Weights of a small class-conditioned image diffusion model: trained on stained colorectal tissue patches (NCT-CRC-HE-100K).
Rows from block 5 of a small class-conditioned image diffusion model, named by matrix and row number. Rows with one number within an expert belong to one neuron, the router's apart. Each number is 128 + 24 x the weight over its row's rms, rounded and kept within 0 to 255. All counts start at 0. Numbers have three digits each.
Before each expert's rows are labels from the 100 images, of 14848 (inputs lightly noised), where the router gives the expert most weight on average: "strongest on" is what is common among them. Only what is clearly more common there than usual is listed. The data: stained colorectal tissue patches (NCT-CRC-HE-100K). In brackets: how many of the 100, against the usual share in percent.
# router: router (model.blocks.5.mlp.router.weight, 4x256, trained with AdamW), inputs 0-255
# up: expert up (model.blocks.5.mlp.up, 4x128x256), inputs 0-255
# down: expert down (model.blocks.5.mlp.down, 4x256x128, transposed), outputs 0-255

# expert 2
strongest on: tissue: lymphocytes (37 vs 11.2); tissue: debris (33 vs 11.2)
router.2:163119104175121106126122100138113146118129132146101105118126110133154108154097123080105139100159142113150115129137157120157127157170119110121146143115145107107097136164129115169108111153105099155104135140142119107075091117107163096148157137178081165118121132111160114137111162108079185136136154120139107163143069160162148133141124116120144105080137157115156080143140119127155076116112144151110160128152140124105144179108118141168163123124132143117084108105142125112136096138107170072112159105133115156179139108134149098158126113140144129075140156117105110111098138155074159116131112151138154170103154123158145172136112099134123095153113114107144139136118134143118117100124133121206121133121138155117161163151088143121112123118115123144099155108125107093108140106142123
up.8:128128128128143071064128183128128128128128051128141128169128128128128128128128090128168128075128128128128128128090128128128128128128128128097128128128128128104128128089128128128128128128125128083128128128158128128128128042128217128128128153128128074142106128128181128128128128128128196128070128182162128128068128161128128128128128128128111128093110128151128128128128128128128128095104128206128128128128128128139142128128128128128128128128128128128128128128128128181128128128060053132128169128128128128128128034128128115139128128128124128147128128128128128194128128096128128085128128098128128128166128128128063128186128128128128176128128128128153128128101128128128128128046128128119128128131128128128128187128128128218128128128128128128128128078128128128128128128128128
down.8:128128027128093128190128128178128128123128182128128128128128128128128128084116128128115128128128128198128128128128128128128128128128128128168128128128128128128128111128128128149128175093128128128128128128080128128128128128128139128128128128128128128128128128128128128128128128128084128087128128128128128149128128092128128092128128128128128136128128128128128113128128128135128082128194160128128059128028096128128128128185128107059128128182098194128128128128128139067128128128215178128128184128128128128128128128128128128075128154128178128128128128087128142128128128128128128171128167067128128128170128128163155128128128128101128128128128128128128128079128128128128128136128128128128128128194128128092128064068128128128074074178128128128128128190145128128128128128128128
up.9:201128128128232128186128128128128128128128128099128128128128157128128128128128128054166128066128128128128183128128128128128122128128128128128134128128128128128128128085128251128128142128128128128128128128128128128175128087128128066128085128085079128128128128084128128128175128128128128128128128106128155128128128128128128128128120128128128204076128128166128128128067128128128128128128128060128128173189128128128128128128128128104117128128188128128128128078042128128128128128128128226128088087128128172128128128128128128088215168127144128122128110128128128128128128114128128128128128128128128128128128128128128160128128128128128111128154128128128081128135128128148128100138110128128128128128128128128128113152128128128128102128128107128128128173128172128128128128128128
down.9:077128128173069128067128128128128128128128135128128128128128128128096128128128128128128128128128128093128096128128128128057128128082128128076128128128128056129152061128128047185128128128128085068155128128128128089128128128128128128128216128128106128128187128128128128128128128128128128128034128128128128128128128128128074188128128128128128128128128128128175102128128128128128128128128128128128128096128052119086128128128128128128128128128128128128128128128128128128128128128128048128128220128128128064128128128128128154128128124128128128128128128069128143128128128128128175146128128152128128128148128188162128128128128128151128128128128128128128128128097094128128128219128128128128128128128128117128128171105058128128128128128128128128128178090100118128128128128128094
up.10:128128128128128128087128106128128128091083102128166157128128128159146128128177128128128128128128102109128096157136128128128128128148128128108167128128128128200128128128128128100168128128128092110128148128128128128128128128128128101128128128088128155045128167128128128128128128128128077128128128128128128128128128110128128155134128173128128128132128128128185060128194128128072128128128128128128154128177128207128128128093128159195162128164128086128128128219104055165128128158128128128128128128071128128091135128128128081128163128155173102086128128128128168128128128192128161128128128128128128128128128153128128128128128128128047175105128128128128128128158088128078120128128128128128088128128175195128179149128128128128128128128128128128113190147128128128128128102128128
down.10:128128128128128128128128128128128128156128151128015128147128103092128138128083128128128128128128128128129128097128128128128199128063099128128105128128128128060128144075128128128128128128128128128128128122128128128086093128128128128128128128128150128166128128128128128128128128128128128089080161053128128128190128128128079103128128128065128143128128172137128156186128122089128128100096128075149102151109128128128128128128110128128128128086128059128093128128150128137128128128183128165128074141168128128128128128128139128060128128128080128128055128128128128128128179128101060113128128128128128128181128045064128096128149116128128128176128128128128128079128142128128128179128128128128141128128108128128128128128147185125089084128128128128128128128128128128128128128128128
up.11:128128128128128128128128128128103128128128128128128128128071128128128128128128128128128056128128128128085128128128128128087128128128128069071128128128128234128168128128128128068128128128128053128128128128161128212128128128128049178128128191153089128128128096128128128128128128128128128128128128128128128128128128128128098128128128128128128060128128206092128179128128128128181128160128128076128113128128128086128128128128104134070128128128095128128128128128128099128128128045128128128128128128094128128128182128183128128151135128167128128128128128179128179128112131146161128128128153180128128128128052128128128128128128174107155169128128128128128158128155129181128128128128128128128128128128128128128186128128084128105128128104128107100128128128128179128128128128128128
down.11:128128128177128174128128089200165170128128128113113128165128128142128167095128128128128128128128128128128128128128167128128128128128128128128067128128128128128128128128128164128177128128164128079128128142128189128089128092128172036180128128128128128128128191128128076128128052145128128128128128128113128018128128128128128128140125128128128128128128066165128128128128128128128128128128128128128166128128128128128173158128131045128128128128128128128128128128128196128128128150070128128128128128128081128128128062128128128128128128094128128149128128068128128128128115128128128175128128128128165128191189076128176128128128128179128128128132128151128096128128077128128128128128128128061128128128128128128128128151128128128128128128108179128128128099128128128174128128128128
up.12:128128128128128128128128128128128128128169128098129170128098128128128128174128128128111128128128128128128128128128189128128128128128128128128128128128128128167128128128128128099169128090163068143128177128128072128128128128128128128128094128102128128128128128128169128128195128128128128128128128128128128171128128128128128070128128128172128166093090128128128174128128179093179128128128170091128095128128128128128128041128128182106128128128128128128128128095164128128128128128054058128128128104128128128128146128128183128128128128128148078128128128128188128128093128128128127185128128128128058128195128128128128082128128169128128031128128128128128128128128095128128128128128076128128128128168128128059128128128128128171045128128128046128128128109128128128128128128128096
down.12:128128128165181128085128128128128128128103128086128221128210128128128100128128128103156128128128128128093128128150151155128128128128128158079128111128128128075165128097128128194128128174128128071128092160169128128128074128083079128149128193120128128128128128128128128107128128162128099128128128114128164081128128141128128167128128128109129096128207059128128128128096084128128128128128128128128128128128128128128105128128128128128128151094186142128128128128128099128128128158128128128128128128124128128128128128128128128128128128102084128072128128128128128158128128128084128128172066128128128128128116128128157128128074128128128157128128128128128154128128128128164106128140140061080128055081128128189091128128070128128128128128128216128147128128128128128128128128128128
up.13:128066128128128128128143132128128128162102161107128095128167111192098128115093169199052128098128159145128083109128128150128128128169128083128099128128113128154090128136128154128128128128093128128128128128080128128128128128109103136128100128128128088128075128128128165081128145128128165105128128161116128161116128128128128128128128075128163158128128128128128128164128128158128128075128119128128128128128128128169128128128128152128117170128128128139108099128128086203129117101128128128161128088128187128128163115128100099146128160157072099168128128128198177122128141128128147128128128081128096128101101122104128128068183128128146128128128143105128138091128128191128128128128092128170128096126128154143128128128158128128128186128128128047128099103149104158103128128101114
down.13:128128128128128128128128128128059110100128128128128128128128128109160128128128096050153128128128111093128128199128085128128117128088176128128158128168128128085146128128128128159140086128174128112128152128146128128128128128128143058128128128124128128128128128128111128128072082128128102128174098122139128128128128128128128128128128128128090090128128161128128128128128128128128128128094128128128151128098128128128128081155128128128183128128128128081128135128085159066128149128084128128083128128069064050128108128145163128093128128078189147149055084097128128128128095100128088111128128128128161128128128190128128128183092072128084128128128128128101128128128128128128104128128128128128128161099128095128128128128128128128115053075128073128128128166128128128128163128128128
up.14:160128128128128128128071128128128069128051128128167128064071128128128084128128128128128128128128128128128128128128128128128128128128128128128128128128128128128128128128128128128178128128128128128128128128184128128128128076079128128128085128128128128055128128128128128128128199128128128128217128128128158160128128128128128128128128128208128128128128128128128128069128147128128128128128128128128128128128128128128128128128136090128128082128082147128128128128128128128128128102128128128128128128086080128128128215167136128128172128191209128128128128128087128128128128128128128128128128128128128128128140128157128128128128196128128128128128128175128128128128105071128089128066103174254128128128128128128128128066128117128128128128128128128175128128128128128128128065128128
down.14:106128128128128128128128128128128128128196128098128075175128128128128132158205128128128128054128128128080237196128128128128128128128128128128128128128128128138128170128128128059096128128128128128128084154128128128128128128128128128128128201128128128179161128128050144128128128128128128128128128145128128128128128128128128128128128128128128128071128128128128201128153128128137128128128131096128128056049128087128136128128128138099128128128128128128094135128181128175128128128128128095128128128204128128128122090128092128173128128097072128128128039128159128128128128066101128128128128128128128068128128128128145128128128128128128128128128128128150128128128128128128128128128128065128128128128090128128128101128128220128128128128128128128128128128128128128128128128149128
up.15:128165137128128128083128128103128104128128144088128128148128148128192128148147128191128128098128128128089112183128128128128128128143064128158097108106128128106089128128128128080128105128128128128128112146198128150128091128128128128152128090128160128128175128177128146128128128128108128076101192128128095128158128128088191128128151128128095163128100122074158128128128086128128128128128109062128128128128128128128128128128128068128128128153122128128128128128109101128128098030128165096176207128128128128110131086128182128128128128128128128128128128103128165168163153128128128128080128128128087098128128128128128128128128104128128128145128146077128122082140099098078128177128149128128178128128128128067128128080125141128128128128128130161119148128148128078128128142128116
down.15:128128128128128128128128128147184193128128089181128128128128128128128128128097148137191128152128129100162128103128128111128128128128156075128128128138161132128200128128128128128212145161128128112187128128128128104128143128128128128098128128128128128128092128128128090102128128128200128128153067128128128128128128128128068128128128176128128128073128128128128128145055128128128128201128128128128094093128105128200128166128128178128128128128124128128128128128128128128128128168128128128128128128128128128128128165027128128128128128128143128128103128128128099112072128128128071125167128128128128078128128195128128144128128128128128128128128128142128128128073135155174128128149080128128153172173181128128128141074128128128128128128128128128128128128175128128069128102172128

# expert 0
strongest on: tissue: cancer-associated stroma (85 vs 10.7)
router.0:157126141167147086117125164144109128126122095114114129111153131123143116167115173080130126107166155135128143105126161114177131153176122122135150124110166123090075117170128147135107123138124090160135146158149103133088101159112172141155157151137131148130108134132179123172125163109113201127138162120150106151147099159136139129125109111114182092072123121115165112147134126148159099116108161143129150139142141120120108184089114148179124125111131172112080107117154113129136100135116178089097144121144120161157126108149148120140124118143142133080115164158149120134092124154117163142113127147125124142102133145173153142134125117116138110138110121097156142113152114142137095110117148100196139151119129137113167168150099172116091115120092121147093142103119103110091139117116142
up.8:128128088128106128128128128128128128128128128128128128128128128065128175128128166128128128192128128128128128128128128181128128128128128128128128128168159128128200091128128128128128128128128128128128128128128128096106128168128110128128116128128128128128128128128128128128128130128069082128128196128128128237128128128128128043128128128128128128128128128128128128128128128158147182128181128128128128128100106128128128068128128128128128128128128128128128128128128128062128128128128128128128128084128100128128177128206128128128128138128157128156128091128128128225128180128128114189161128128128105128107128151128128128128128128161128077034128128170128128128128128128128078128128128128128070034128128128128093128166128128128128128158128098070128117128128128128128179128118128
down.8:128128128128151128128175128128063128128218128128128085128128128128128128128128128078128084128128128128128128087128128128086128128128128128069128128118128035128084160128128097128128128128128128128128128128128128128128128128128128128128091128128208128128128128129128128072128128128128128128128128128128128128128128128065128128128128128206088046128089128128128128128128128075128086128128128128128128128128089128128128128128128128119128128071128128128128057128227128128128128047128128128128128128128128100128128128128128128128128128128128128128128128128128128128128128096175176128128086128128083128128128128180144184128128128128128128128128179128128128128128099076154128128128128128088128128081128128128128137124128128128128166034128128154128128154128128128161055128128128
up.9:128089128128052128151128128169128128191128153128057105110199093128087128128128128202128128128128128128128112128128128143128128189128128128128081128061128128128128128128133128128128131128128128128128128128128128128128058128099128128128128084128128101128128128128128177094103128128128128128111128173064067128128128128128128128128082128128128128128128128128128128128128128109128128105128128128128128128128128128140180128128117128128128128128186128128128101128128073128127128128128128160128128128128165200128154128128093128129128128227077109128166128128167128128128128128128199128128128054128128091128138110128097165058178128128128128128128128128128128079128114128128082128128128128143128128137128154128128128089128128128128128128182128059128128128128106149128128065128128
down.9:128128128128187128128128128128128128076157128128128128194107128183128128128128128081128128174183128128128128128128057128128128124075151128128128128153128077128128094128129128128128128128128128128128128128128128128128128128128164128128128128105128166128128128158128128128128128168128128052128128048128128128128128128128128128065145128128128090166128209128128128128151128128128128128128128128128128128038122096128100051128128128107128128128128152128128128128071128128128128128128128062128128128076090083128128128128128128072149143074187128128091128128133128128128128128104128128095128128128128182093128241128128128128128128128164128128128128128128128128128128128128128128078128128128128128128183128128128128128128128128094128128031085128128128128128128128128128128128115
up.10:145128128128128128128054128110128147128128135128128128087128128074128059128128128128128128128128128147128128097128128169187128157128165128128128102128089128128128111128126128143128128161128128128128128099108128128155128128078128165128128128128128064128090210099070128128095128191128128128128155128128128166193190128128128087128128074128128128130133097128128128128128128128128145172128051128128128128091128100128084160154082128128128128128128128128093128128154092128128159128144128128128128128081128128128128128128128128128128128128128128128083128128141128128128128174069118128128128114165151128128128128092128164128033072128128172128128128167128128206128128128128168128163128128128128089128128149128081075128139097104128128128128098093128162181128128163128128128128128
down.10:097089136128128128144176154159128088128152128128191128159111112225063172129103163128164128128128105128128079128128128128119128128128128110128128128161128128128128128128133131072079128128128128128155128128128169128100128168149169102093128128103088157190128128123128118120128128128128128203128128155143157115128128128128128128090128128128093128128102166128156128128128144101128170116101175128128128128143126128091128128128159128097128128174128128128153128128128150116085128128128128128077074183128128128128128128112162080128116128128128097128140128128079128128128115128205128128111128128105128128128128128128107128128235128128144075092128128128157128128128128128128093128077128128128128173128112106073181166128128128166176128112170128128128098128128128129128128128128113
up.11:128043128128128128128128128065128128128128059128128128128128128128128128128128128128128128128128128128160128094128128128128128128144128128128128128128128128104128128128128128128128128128128219128128207128128177128152128128128128128128098128128128128073128128090128129128128128128128128128128128128128128175128130192128128128092117128128128149128128156128128128128073128117128128183128111128038128128093128128190072128099097128128128128128128128160128128098128128128128143128173128128128128112128128169128128114091182136128128128173128128128183126128175247128128160145128128128128128128128167128128128128159128128053191128128128128060099128128128128128128128128147128128128128128128128128093097128119128076128128128128128128128128128128193184162128128207128128163128128
down.11:128128163128128128128128128128128128128176175128128110128128169128128117128128128128052128128128128128128059185107128077128128128098128109128127128128128128128128061070128128128128128128128128166080093070128128128128128128128128128128128128128128128161158066128173128128128128128104128128128128211128128128170073128128128128164128128128128128150128128128128128128128128128128128128128128128128128128128128128128128128128149128128128128128176128131128128128094128168187091128084129128128128128128128128128161128128124128128128128128128128188056128128128100068128128128105128040128128128128128185128128079041128128187128128128119128185128128127149128175128128128128128050128128128145077128128128128128168073128135098128128128128128039078109111107128128128128128128128128
up.12:128200128128061128128128128128156126128128128128128160128112047079128128128128128128128165128179167128128128128128128128128128128128128128183116152162128128145128112128128128128128128128128128176162210069068128128128100128128128128128091128098063128128111128128195128120128128128072128128112128128079128128128128128128128178128128128128128128128128128128191043128128128128128128128128128128128128128128128128128128128128128128128128157128128128128128114128128128128128128128128128128169128128128128128128128128128128128062128198128209128112128191128128128156128128128128096128193152128068128173115128128064128094090128102069128128128128128128128128128128128128088128128128159128158078128128076155172128188183128128128128160175128128128128128128128128128128128128128128
down.12:085128128128180128128221137128128128128128128128128128035128128128060128116128128204128128128128128128128128064133128128128128128128181128128128128128128128128128166185128128128128128128128128128128128157086128128128128128128169099128186128185128128180128128128098083128128128128200128128193075128128142128128086148128128176190090128128128128177128185128065168089112128128128128102093128128128128128128128088128128128128128128128128128128128128128128128082128128128128128134175128128128128128128128128127128128128128128128128128128128128128128082128128128128128128128128199128128128128128128128128128128128128128155128128128128128177128128171128128128128128128128128177200089128096128157070128099147128128128128155128204054128099128128128128128081135128128128128128137
up.13:128101128175128128160128128128128083128128128128178128128128102128128128080128149128128150128128160128128083127128076128072128106128088093090128145155128046128128128111128128095128128170064128099128128128174128128128128162128182088128128128128128128128183076128128128144128094095176153161128128161128128128159128128193101215128170084128122197128128128128128147128128128128128128116068128128117128128128079128128128128153128128128128167128128161186128128109128128128128128128128163128177128128128128128128128128128115128081075198147128128128128069128128128128128147128128128128128123128128104110128128128128161128128166128128128117112088128122128103084128096128128128128092054211128128128128128128128171128128128125128128128095152128128128128128090083114128128128143103
down.13:062145168106128128128128128061128128128128128050128128128194128128149128128094128189128077128090128128128128091128128128128128128128128103128128128128128183128128128128128128128128128128128128128128185089128128128128128111099128143128128128128128128189068128128128115128128128128128107003128128128128128128095128167128128128128128193128236128128128128111128161078143128128128128128163128128128038082128128128128128128128128128128128128051128128128128128130128128128084128128128128128128128128128128128128117063128128128128128077205128128128128128128078128128128080128128128128128144128128128159128128178128128128128128128128128128128128128128175128121187128128128128128187128128128128128128128128128101132128128128128128052133128107128128128128128128128172128128128128
up.14:128039074128194128128128128195096128114128128128185128128128109128128068128096128128128128128128128128128128101156128169128170128128128128117216128074093069128128170161128128128135128128128128128128128128128128128128128091128128128106128128128128128191128128128079104128161128128186128128128128128166128128128128128128128128105128128128128099128128128169097128163128128128128128128128128128128128091128128128128163122128092157128171112128075128128182128128128056128128085128128128070128128148128128128170128128128128128128128128128128128156128128128128128107164128054128128143128085128128142104128128128128170158202023147128084128128096149128128128106128128128088128128128128128128128128128128128128123068115128128193128128128128106102154128128088128128175128128128128
down.14:128170188128087128128128128063128128151154128128058128104102143128128128128128128192128128128128156107128128128128128106128155128128128128163049128132155169115128069115128093079128128128092128161094141128079128106128128128110128128128128128192128128128128166128128189128115128128128128128128104128082089170128128128128128182158128128146128166128128128128110128115128128155086128128128094128128128183128128085128128128118162084170073145128184128128113128128128181128128128112148172128128170106080088110039128128128128128128128171128128128128174128128128128128117128128128128121128186128128128128128187128116107074083140062128171128128179128128128109128128128128128128170128128128128128128128102128128128154128128128105175128153101128141128128128128128157128128174128154
up.15:128128181128128128128219128113128128128128128140128128128128128128128128128128128128128085128128128128095128172128128128128128128128128128128128128128128128128128128128070128128128035074128128128128096128091128128128010128073128128128043128128128128207128091128059128128128119128128128128198128128128069128128060128128128128128128128102101128034128100128128128128128128128128128128128128128128174128128128128128128128164089128128177128128128197128128128128128128128128128128128128128128122128128128128128128128128128128128128128094128128059128171128040128128128128167128128128128100182128128128172128128128128113143094128128128128128128128128128128071114128128128128128128128128128128128119128128128128128052128128128128128128128171128065151128128128128128128095128128
down.15:128128128128128128128128128199128101154128152128107128128128128128128128128128115128128156128128128128154128028128128128128162128128128128128128128128108128128128180128222128128165128175128128128128128128128128128103128078128089114128178128160105091128128128128128144128033153074067128119128128128039128073128224128128128128181128128157128170128128128128114128128128128121128128128128128128128128128128128128128128128098128128089074128128128100128128128128128179128128128128097128158126128128128128128128128128128128128107128123128128128179128128128208128128128128128128162055128128154128128077128128128128128128128168199128076128128128148128128098206108128128128128128128128149162090128128107128128128128128128101128128128128097128128146080128128128128128128193128145

# expert 3
strongest on: tissue: lymphocytes (96 vs 11.2)
router.3:090133159133203117149155110146131105127129126170099089095140141153132125159101124114142136117141157136150144085141177119152114156180127076161147158107129158107107148161116113123126100157120101134127124171142123094083100152110153118140168119103132132144131110111177133130127176137124154096142127121136131159134107165123140138147130133143189131133121134123131163147151135138119097131115138171120159119128137106111131184094108137182141142133124193115062149127101117136166148133123130114088151124166105163166124114107149100166146139129109105117135132142127143110093108117127159109140153148133113091123153143113132114151117094119146088147131129128129153140132082143169110147159110063148123131149171140078155157181098131151118126119098113111147128116120126113164173153144149
up.8:153082128128157128095128128180128128128112110187100128182128128128157128093128085139156128128157128128128128128128128095128100128128128128104128182157115128128128157128128078167128128128118128128128128153188098080175128128108145150128094132206128128128104150089128128128128128178128128128128142128128073149128121128114096128128150128128151156094128128128203128128154128143157128128128103128128128128077078128128088166141110195070172145128128163134128161128128073171128128128128121128128128165164128171128128128128128128128167144128162128096163164128066082141128128099101088116128128128128128128128128099128128128128128060080128128128128128152128128128128128110128128128128069128128128094128128128128099159128128180128078128137105119089128128176128128128167097101128084
down.8:103152128128094128170110128108128111128170128085147128072097072183118128139128179128072128128083128161128101128128175128128168128128128128166106091128128128128128092174158136085128128128128128168158128088099128170128128128128128128128128122084107126128128069128100128128128167128128128158128128128151169106154167128157128128128090128158111079154128128128071128156128128113111170170128128128128159128144190128128144084105128061177093097128093083128140106170128160128128115128093191104128128086101128107128128167128128128074128128128128128128111092128165161078128101187128128159128128181128128128110128128128128143110128128146171128104128128128087128128128128128085128128155164128102128136128128128128170113128128100128161144128128171171128128128128128128128128106128128
up.9:128128128108128128128165128128075189128128128128148126104128128059097095067128174128128108128128166128128128128128128164128092128128128128128167128128081115128128128128172128128128128128145096128128128128191128128109128128207128128111128164128128128096128062128128128128128128110128128106128174128128128128128128128128128093088128154128128128127128128072162128128128128128128128064171146178128128128128128162128128077128060191104128128128128128128128095128128093071128128154128128128085128128185128128128135128128128128128128128128128128146067074128128128128128128128128128097128062128128124128191128128190128128128128128128104128097128059128162146128128128128128087128128163128128233128076174128128128128112128128128128128074128128128128128128128178128128128128128128
down.9:128128128128128128128086128128128128128128128128128108132177128128128128128044128094161128172128128128200128128128128128128128128128128128128219157128170128128128128128128128128128128058128128128164159128128128128128128128128128082128128128128128168128128128142128128047128128128128128128128128128128120128128128128128107050128160128128128128128128128128128128128168084128128128128128128168148128128128076128128128128128101128128128128128128106128097128201128128128128128128128150128128071128128103128128128128128128086128128040128128128193128128128128128128128128128128128128128128128128128128083128128128128184142128128128128106128128128143105076128128128128221155128100040128128128065191069128128128128128177064128154128061167128128128128128128081128080128128128128
up.10:055128128128128128128128098128152128128128128128171152128128128128128128159071167128063128128141128040128128128128128128128128128128128128091128094111128128128179128069128128128128128128128187128128128128128128090128128100108128128128128102128128128128128091128128128172044128128128128128128128128128128167150128128156128177159128128128179128128048063091128128128128128128128154075128128104166128153128128128077080053128190128128128128188128128175128128157128084115158128128128084128128154128092128128072128128128128128163128128128128128128128128128128128169128155128128182128128128128181128128128128128128128176128128128128128128128128128092128128128114128130128128128099128128128128128128128096128128128128128128128128128128128072079087085188128128128108128128219128
down.10:181128087128128128128128128179128128180128128128096128128128128128157069100128128128128128128108128154128128128128128128116128128128128168128128128128128128072154128190128128128128128173193128190128128090201128128128128165149128128128128165159083128128080128128128128104136128128128128093128128128128128127128128128128128128193044136159128128128128061128128128128128081128128086128128128128128128128128128128128141206203113128128128128099128097089128128168159128098128128128128128128128128176128128162128174128128140087108134128128182128128128093083154128128091128103128128128128153081128128128128175128085128128199128128128128128128138104128148078128177075128080128128128128182137094128128128128128080153095128128128128128128143122128128205128128128128128128128134128
up.11:128128128156128193128128128158128089128128128128132128128128128128128107128128212185128122128128128188119128128070128112192128128128128128128128128128147172128128125128128128128128128044128074070172162179076128165170128128128128080128128128128128128199102142128128187128114128182128089128128128154128128128128128128128128128128167128128128105128128084128128128128128128128087128128128128110128128128142166128216128102128081128162128128164128128128128128128146128156128128128151128128128128128088128128128173128128120067074128128128087087154172128128093128128157128128128128128128128128128128128128128128137101128128100128213128128128128128097151128128141128128128128128102110055128128136128128128128128128128128128143050121128128128093062128128128128135083161128128100
down.11:128104128128102128128128128128128128102128128128132077128128128128128184051128079077128128151171128043144128173154153142128128120160128128115074196128067128128128160128128128127128114128128128128107112128174128090103128082128128128088128128087128100119183128170144128128128151031128154128128128128151128128128128128078128128128128128128128134128128149174128165128128128128160128128128128128128119128102128128128128128080158128128128169086096128128128128086128128128128128128128184128128128128143164128169128128128128128168128092067155165099128128128178169165103128174128128128128127193128091128128128128128128128128159128047128128128145128128128128128109128128128090128204144180128128094128103145128162128113128128128160146128128128145128128128128128090150092115128128
up.12:128145143128128128131128128128128187094128100128121128128118128128045128128051128128128128128128128128128128191128128128128128128128128128128167128128186128128157128128128128128133128076128128128081128100128128128184095128128128128086128068097128128128128128194143128128093128128128081128128128088128089199128128128128182128169152128162176178128128128128143128076174128128128128105128128128156128128101178172097128128127151128128118128142128128128149128128128128110128083128128128107128128097128128128099128128180128128128128128128128053128128128128128149128128128128128128128051128128128128128128128174128069128128128128165108128128092128128128072128128128128072128128128128128128153120158128128128128128094115128128128000128128128128101128128128128070128159128128184
down.12:169012128128128173151128128159128128128128187128101128063118120128128128128072128157109128167078128128128128102128128128128128097126128168128128059128128128039102158128168114128128187180128128128186128063128128117128128128128128128053128164152128151147128128099128128187128128128128194142128160128128187128128180128174128128128128128147128128128128128128128077128128128107128128128100128128082128128128046065159128128128128128128128128128128128107128128128138128128128083128128128138128128128128128128128085158128128185128128178147128128165097128109165128128128128128121149128173128128128080128128128128128128128128148128116128134128185128128128128128128128144128128163128128128095146128128128128113128128128128128128091104128128128128117128128161128128128080164128128
up.13:128128128187128128128110128128128053128128128128128128128128128128128128083128128113128128128128163128128094128128128128128075128128073203128128128128037128128128128128183128128128128128128128068089185180128128128128126128128128128128128094128128128128128128128128059128132128128021128100128128128128128128128196128128128179128093128128128128128128128128140128157128128128128128128172105128128128072128128088171128128110128128128128128128087128128070128128128086128106093128128162171128128128105086128128128173128128134128067128128167128128118169093128128128128128128160188128128128128128128128128099128128128128128128128128206128128191128128128048155128128128128128130104128128076128128128128182128091128128061128191133128128128128128128128134128128128128128128128128
down.13:128128128128128128094179148128128176128128128183169128128128128092128128128128128158128076128149128090128128128128078128128128128128168128108128134191128128128149128118128128128128128128067159157158128128128085129184157128040128128084128128128128044128098128128128173077054128128170156144128128128044113128095035128128128128111128128128128128114128193128128128128128128128128074128112128128128128128128128196086128141165128161103128159128156128128156128128128128128128134084128128104147128128111128128069128128128128128157154128128128128128128128128128128128135161128075098116128128128128128128110128128128119128128128128128128169128128128143160128128128222128167141088128128128149128128128056128128128128128192128128128128128128128128128081128128128128116128128128128
up.14:165128173128128171128128128128128128128128128128128069128128128128128128128128128128128128128072128128128128128128128169187128128128128107128109128128128128147128128128128128128128128128128128070109128172098128128128103196128128128128128128128128128128128162128128128128128128128128128128128197128128128092128128053128173106059128128128094128128128178128128128180128145128128102174128128229128076128128075128164165169128146128128128190128128128076088096086128165128128128128128128128128100128128128128166128128174128128092128075128128128128128183128128128128128128128128128128108128177128128128128152128090153128128110128128128128128078128174128128066128167128128116128128154128128187128128210153128128128129128128128128128128125128175128190128128082128199128128096176
down.14:128128128158093128128128128128051128128128128128128128128128102162128128128155128128128128128149128128128128128128128090083128128128128161128128128128086128073146128128112128128128128128158128168193128128128128128102128128128128040128128128128128128128060128082128128148128128128128128128128128128128128128171128147156082171128128128128165128128128066128128128128128055100128128128128128075128187128128161128128128103128128128128154128128128072078128139128174128128128088128056128128128226128128184128128128128128128128128128128128128128128128032128128052128128128128201128060128128128128128128128128128176128077128128128173128128147172128089128089128115106128128098128128128128128128128155128128138115128128128128128128085128198128104128128128128128128128128077128128
up.15:128128128128128079128156128069128128128128128211128085128128110128128147128128128148155128128128128113128128128128219128128063053128128128128128128128128096128128074128128128128128128128128128149128128128073165128128128128128152173112128128170070128181128128128128128128128128128128128128128128128128128090128082168128128128128128128128128067128128103128212128128128157128128093128128090128128128128128128128080080063103128128128160176128141128125128127128128128222128106128128128102128128128128161128128086128128128128084128128128075128128128128128128095077128128128128128128128128104128158128128128128128124128128064128128128128136128128161073178128128128146128205128128052128128128128128128186111077128128061128147137128114128110131128128128128128128128128128128171
down.15:128128156128128128134128128128128128128128128082128128128128128108140128128177128134128160128128128109128128193128043154128128156144110128148128128128128128128128128128155128128128128128128144128128104132184057115091128128128128128144128128128172128101128128128128128128128128128105146128072128128128128147128128128082128128128128128072128128128112152128128128071128128128128128171128164084128128128128128094128128171128205096128128099128128128128128159128128195102118128128128176128144180083112128128160128128128075128178128098100128169123163128142128128168128143128098102128128128128128128128128128128165208128128200128098086128196128128107195128128128171070102128128061201128148128128128113128128128133128165160128128128128101128194128084128128128118128128182138128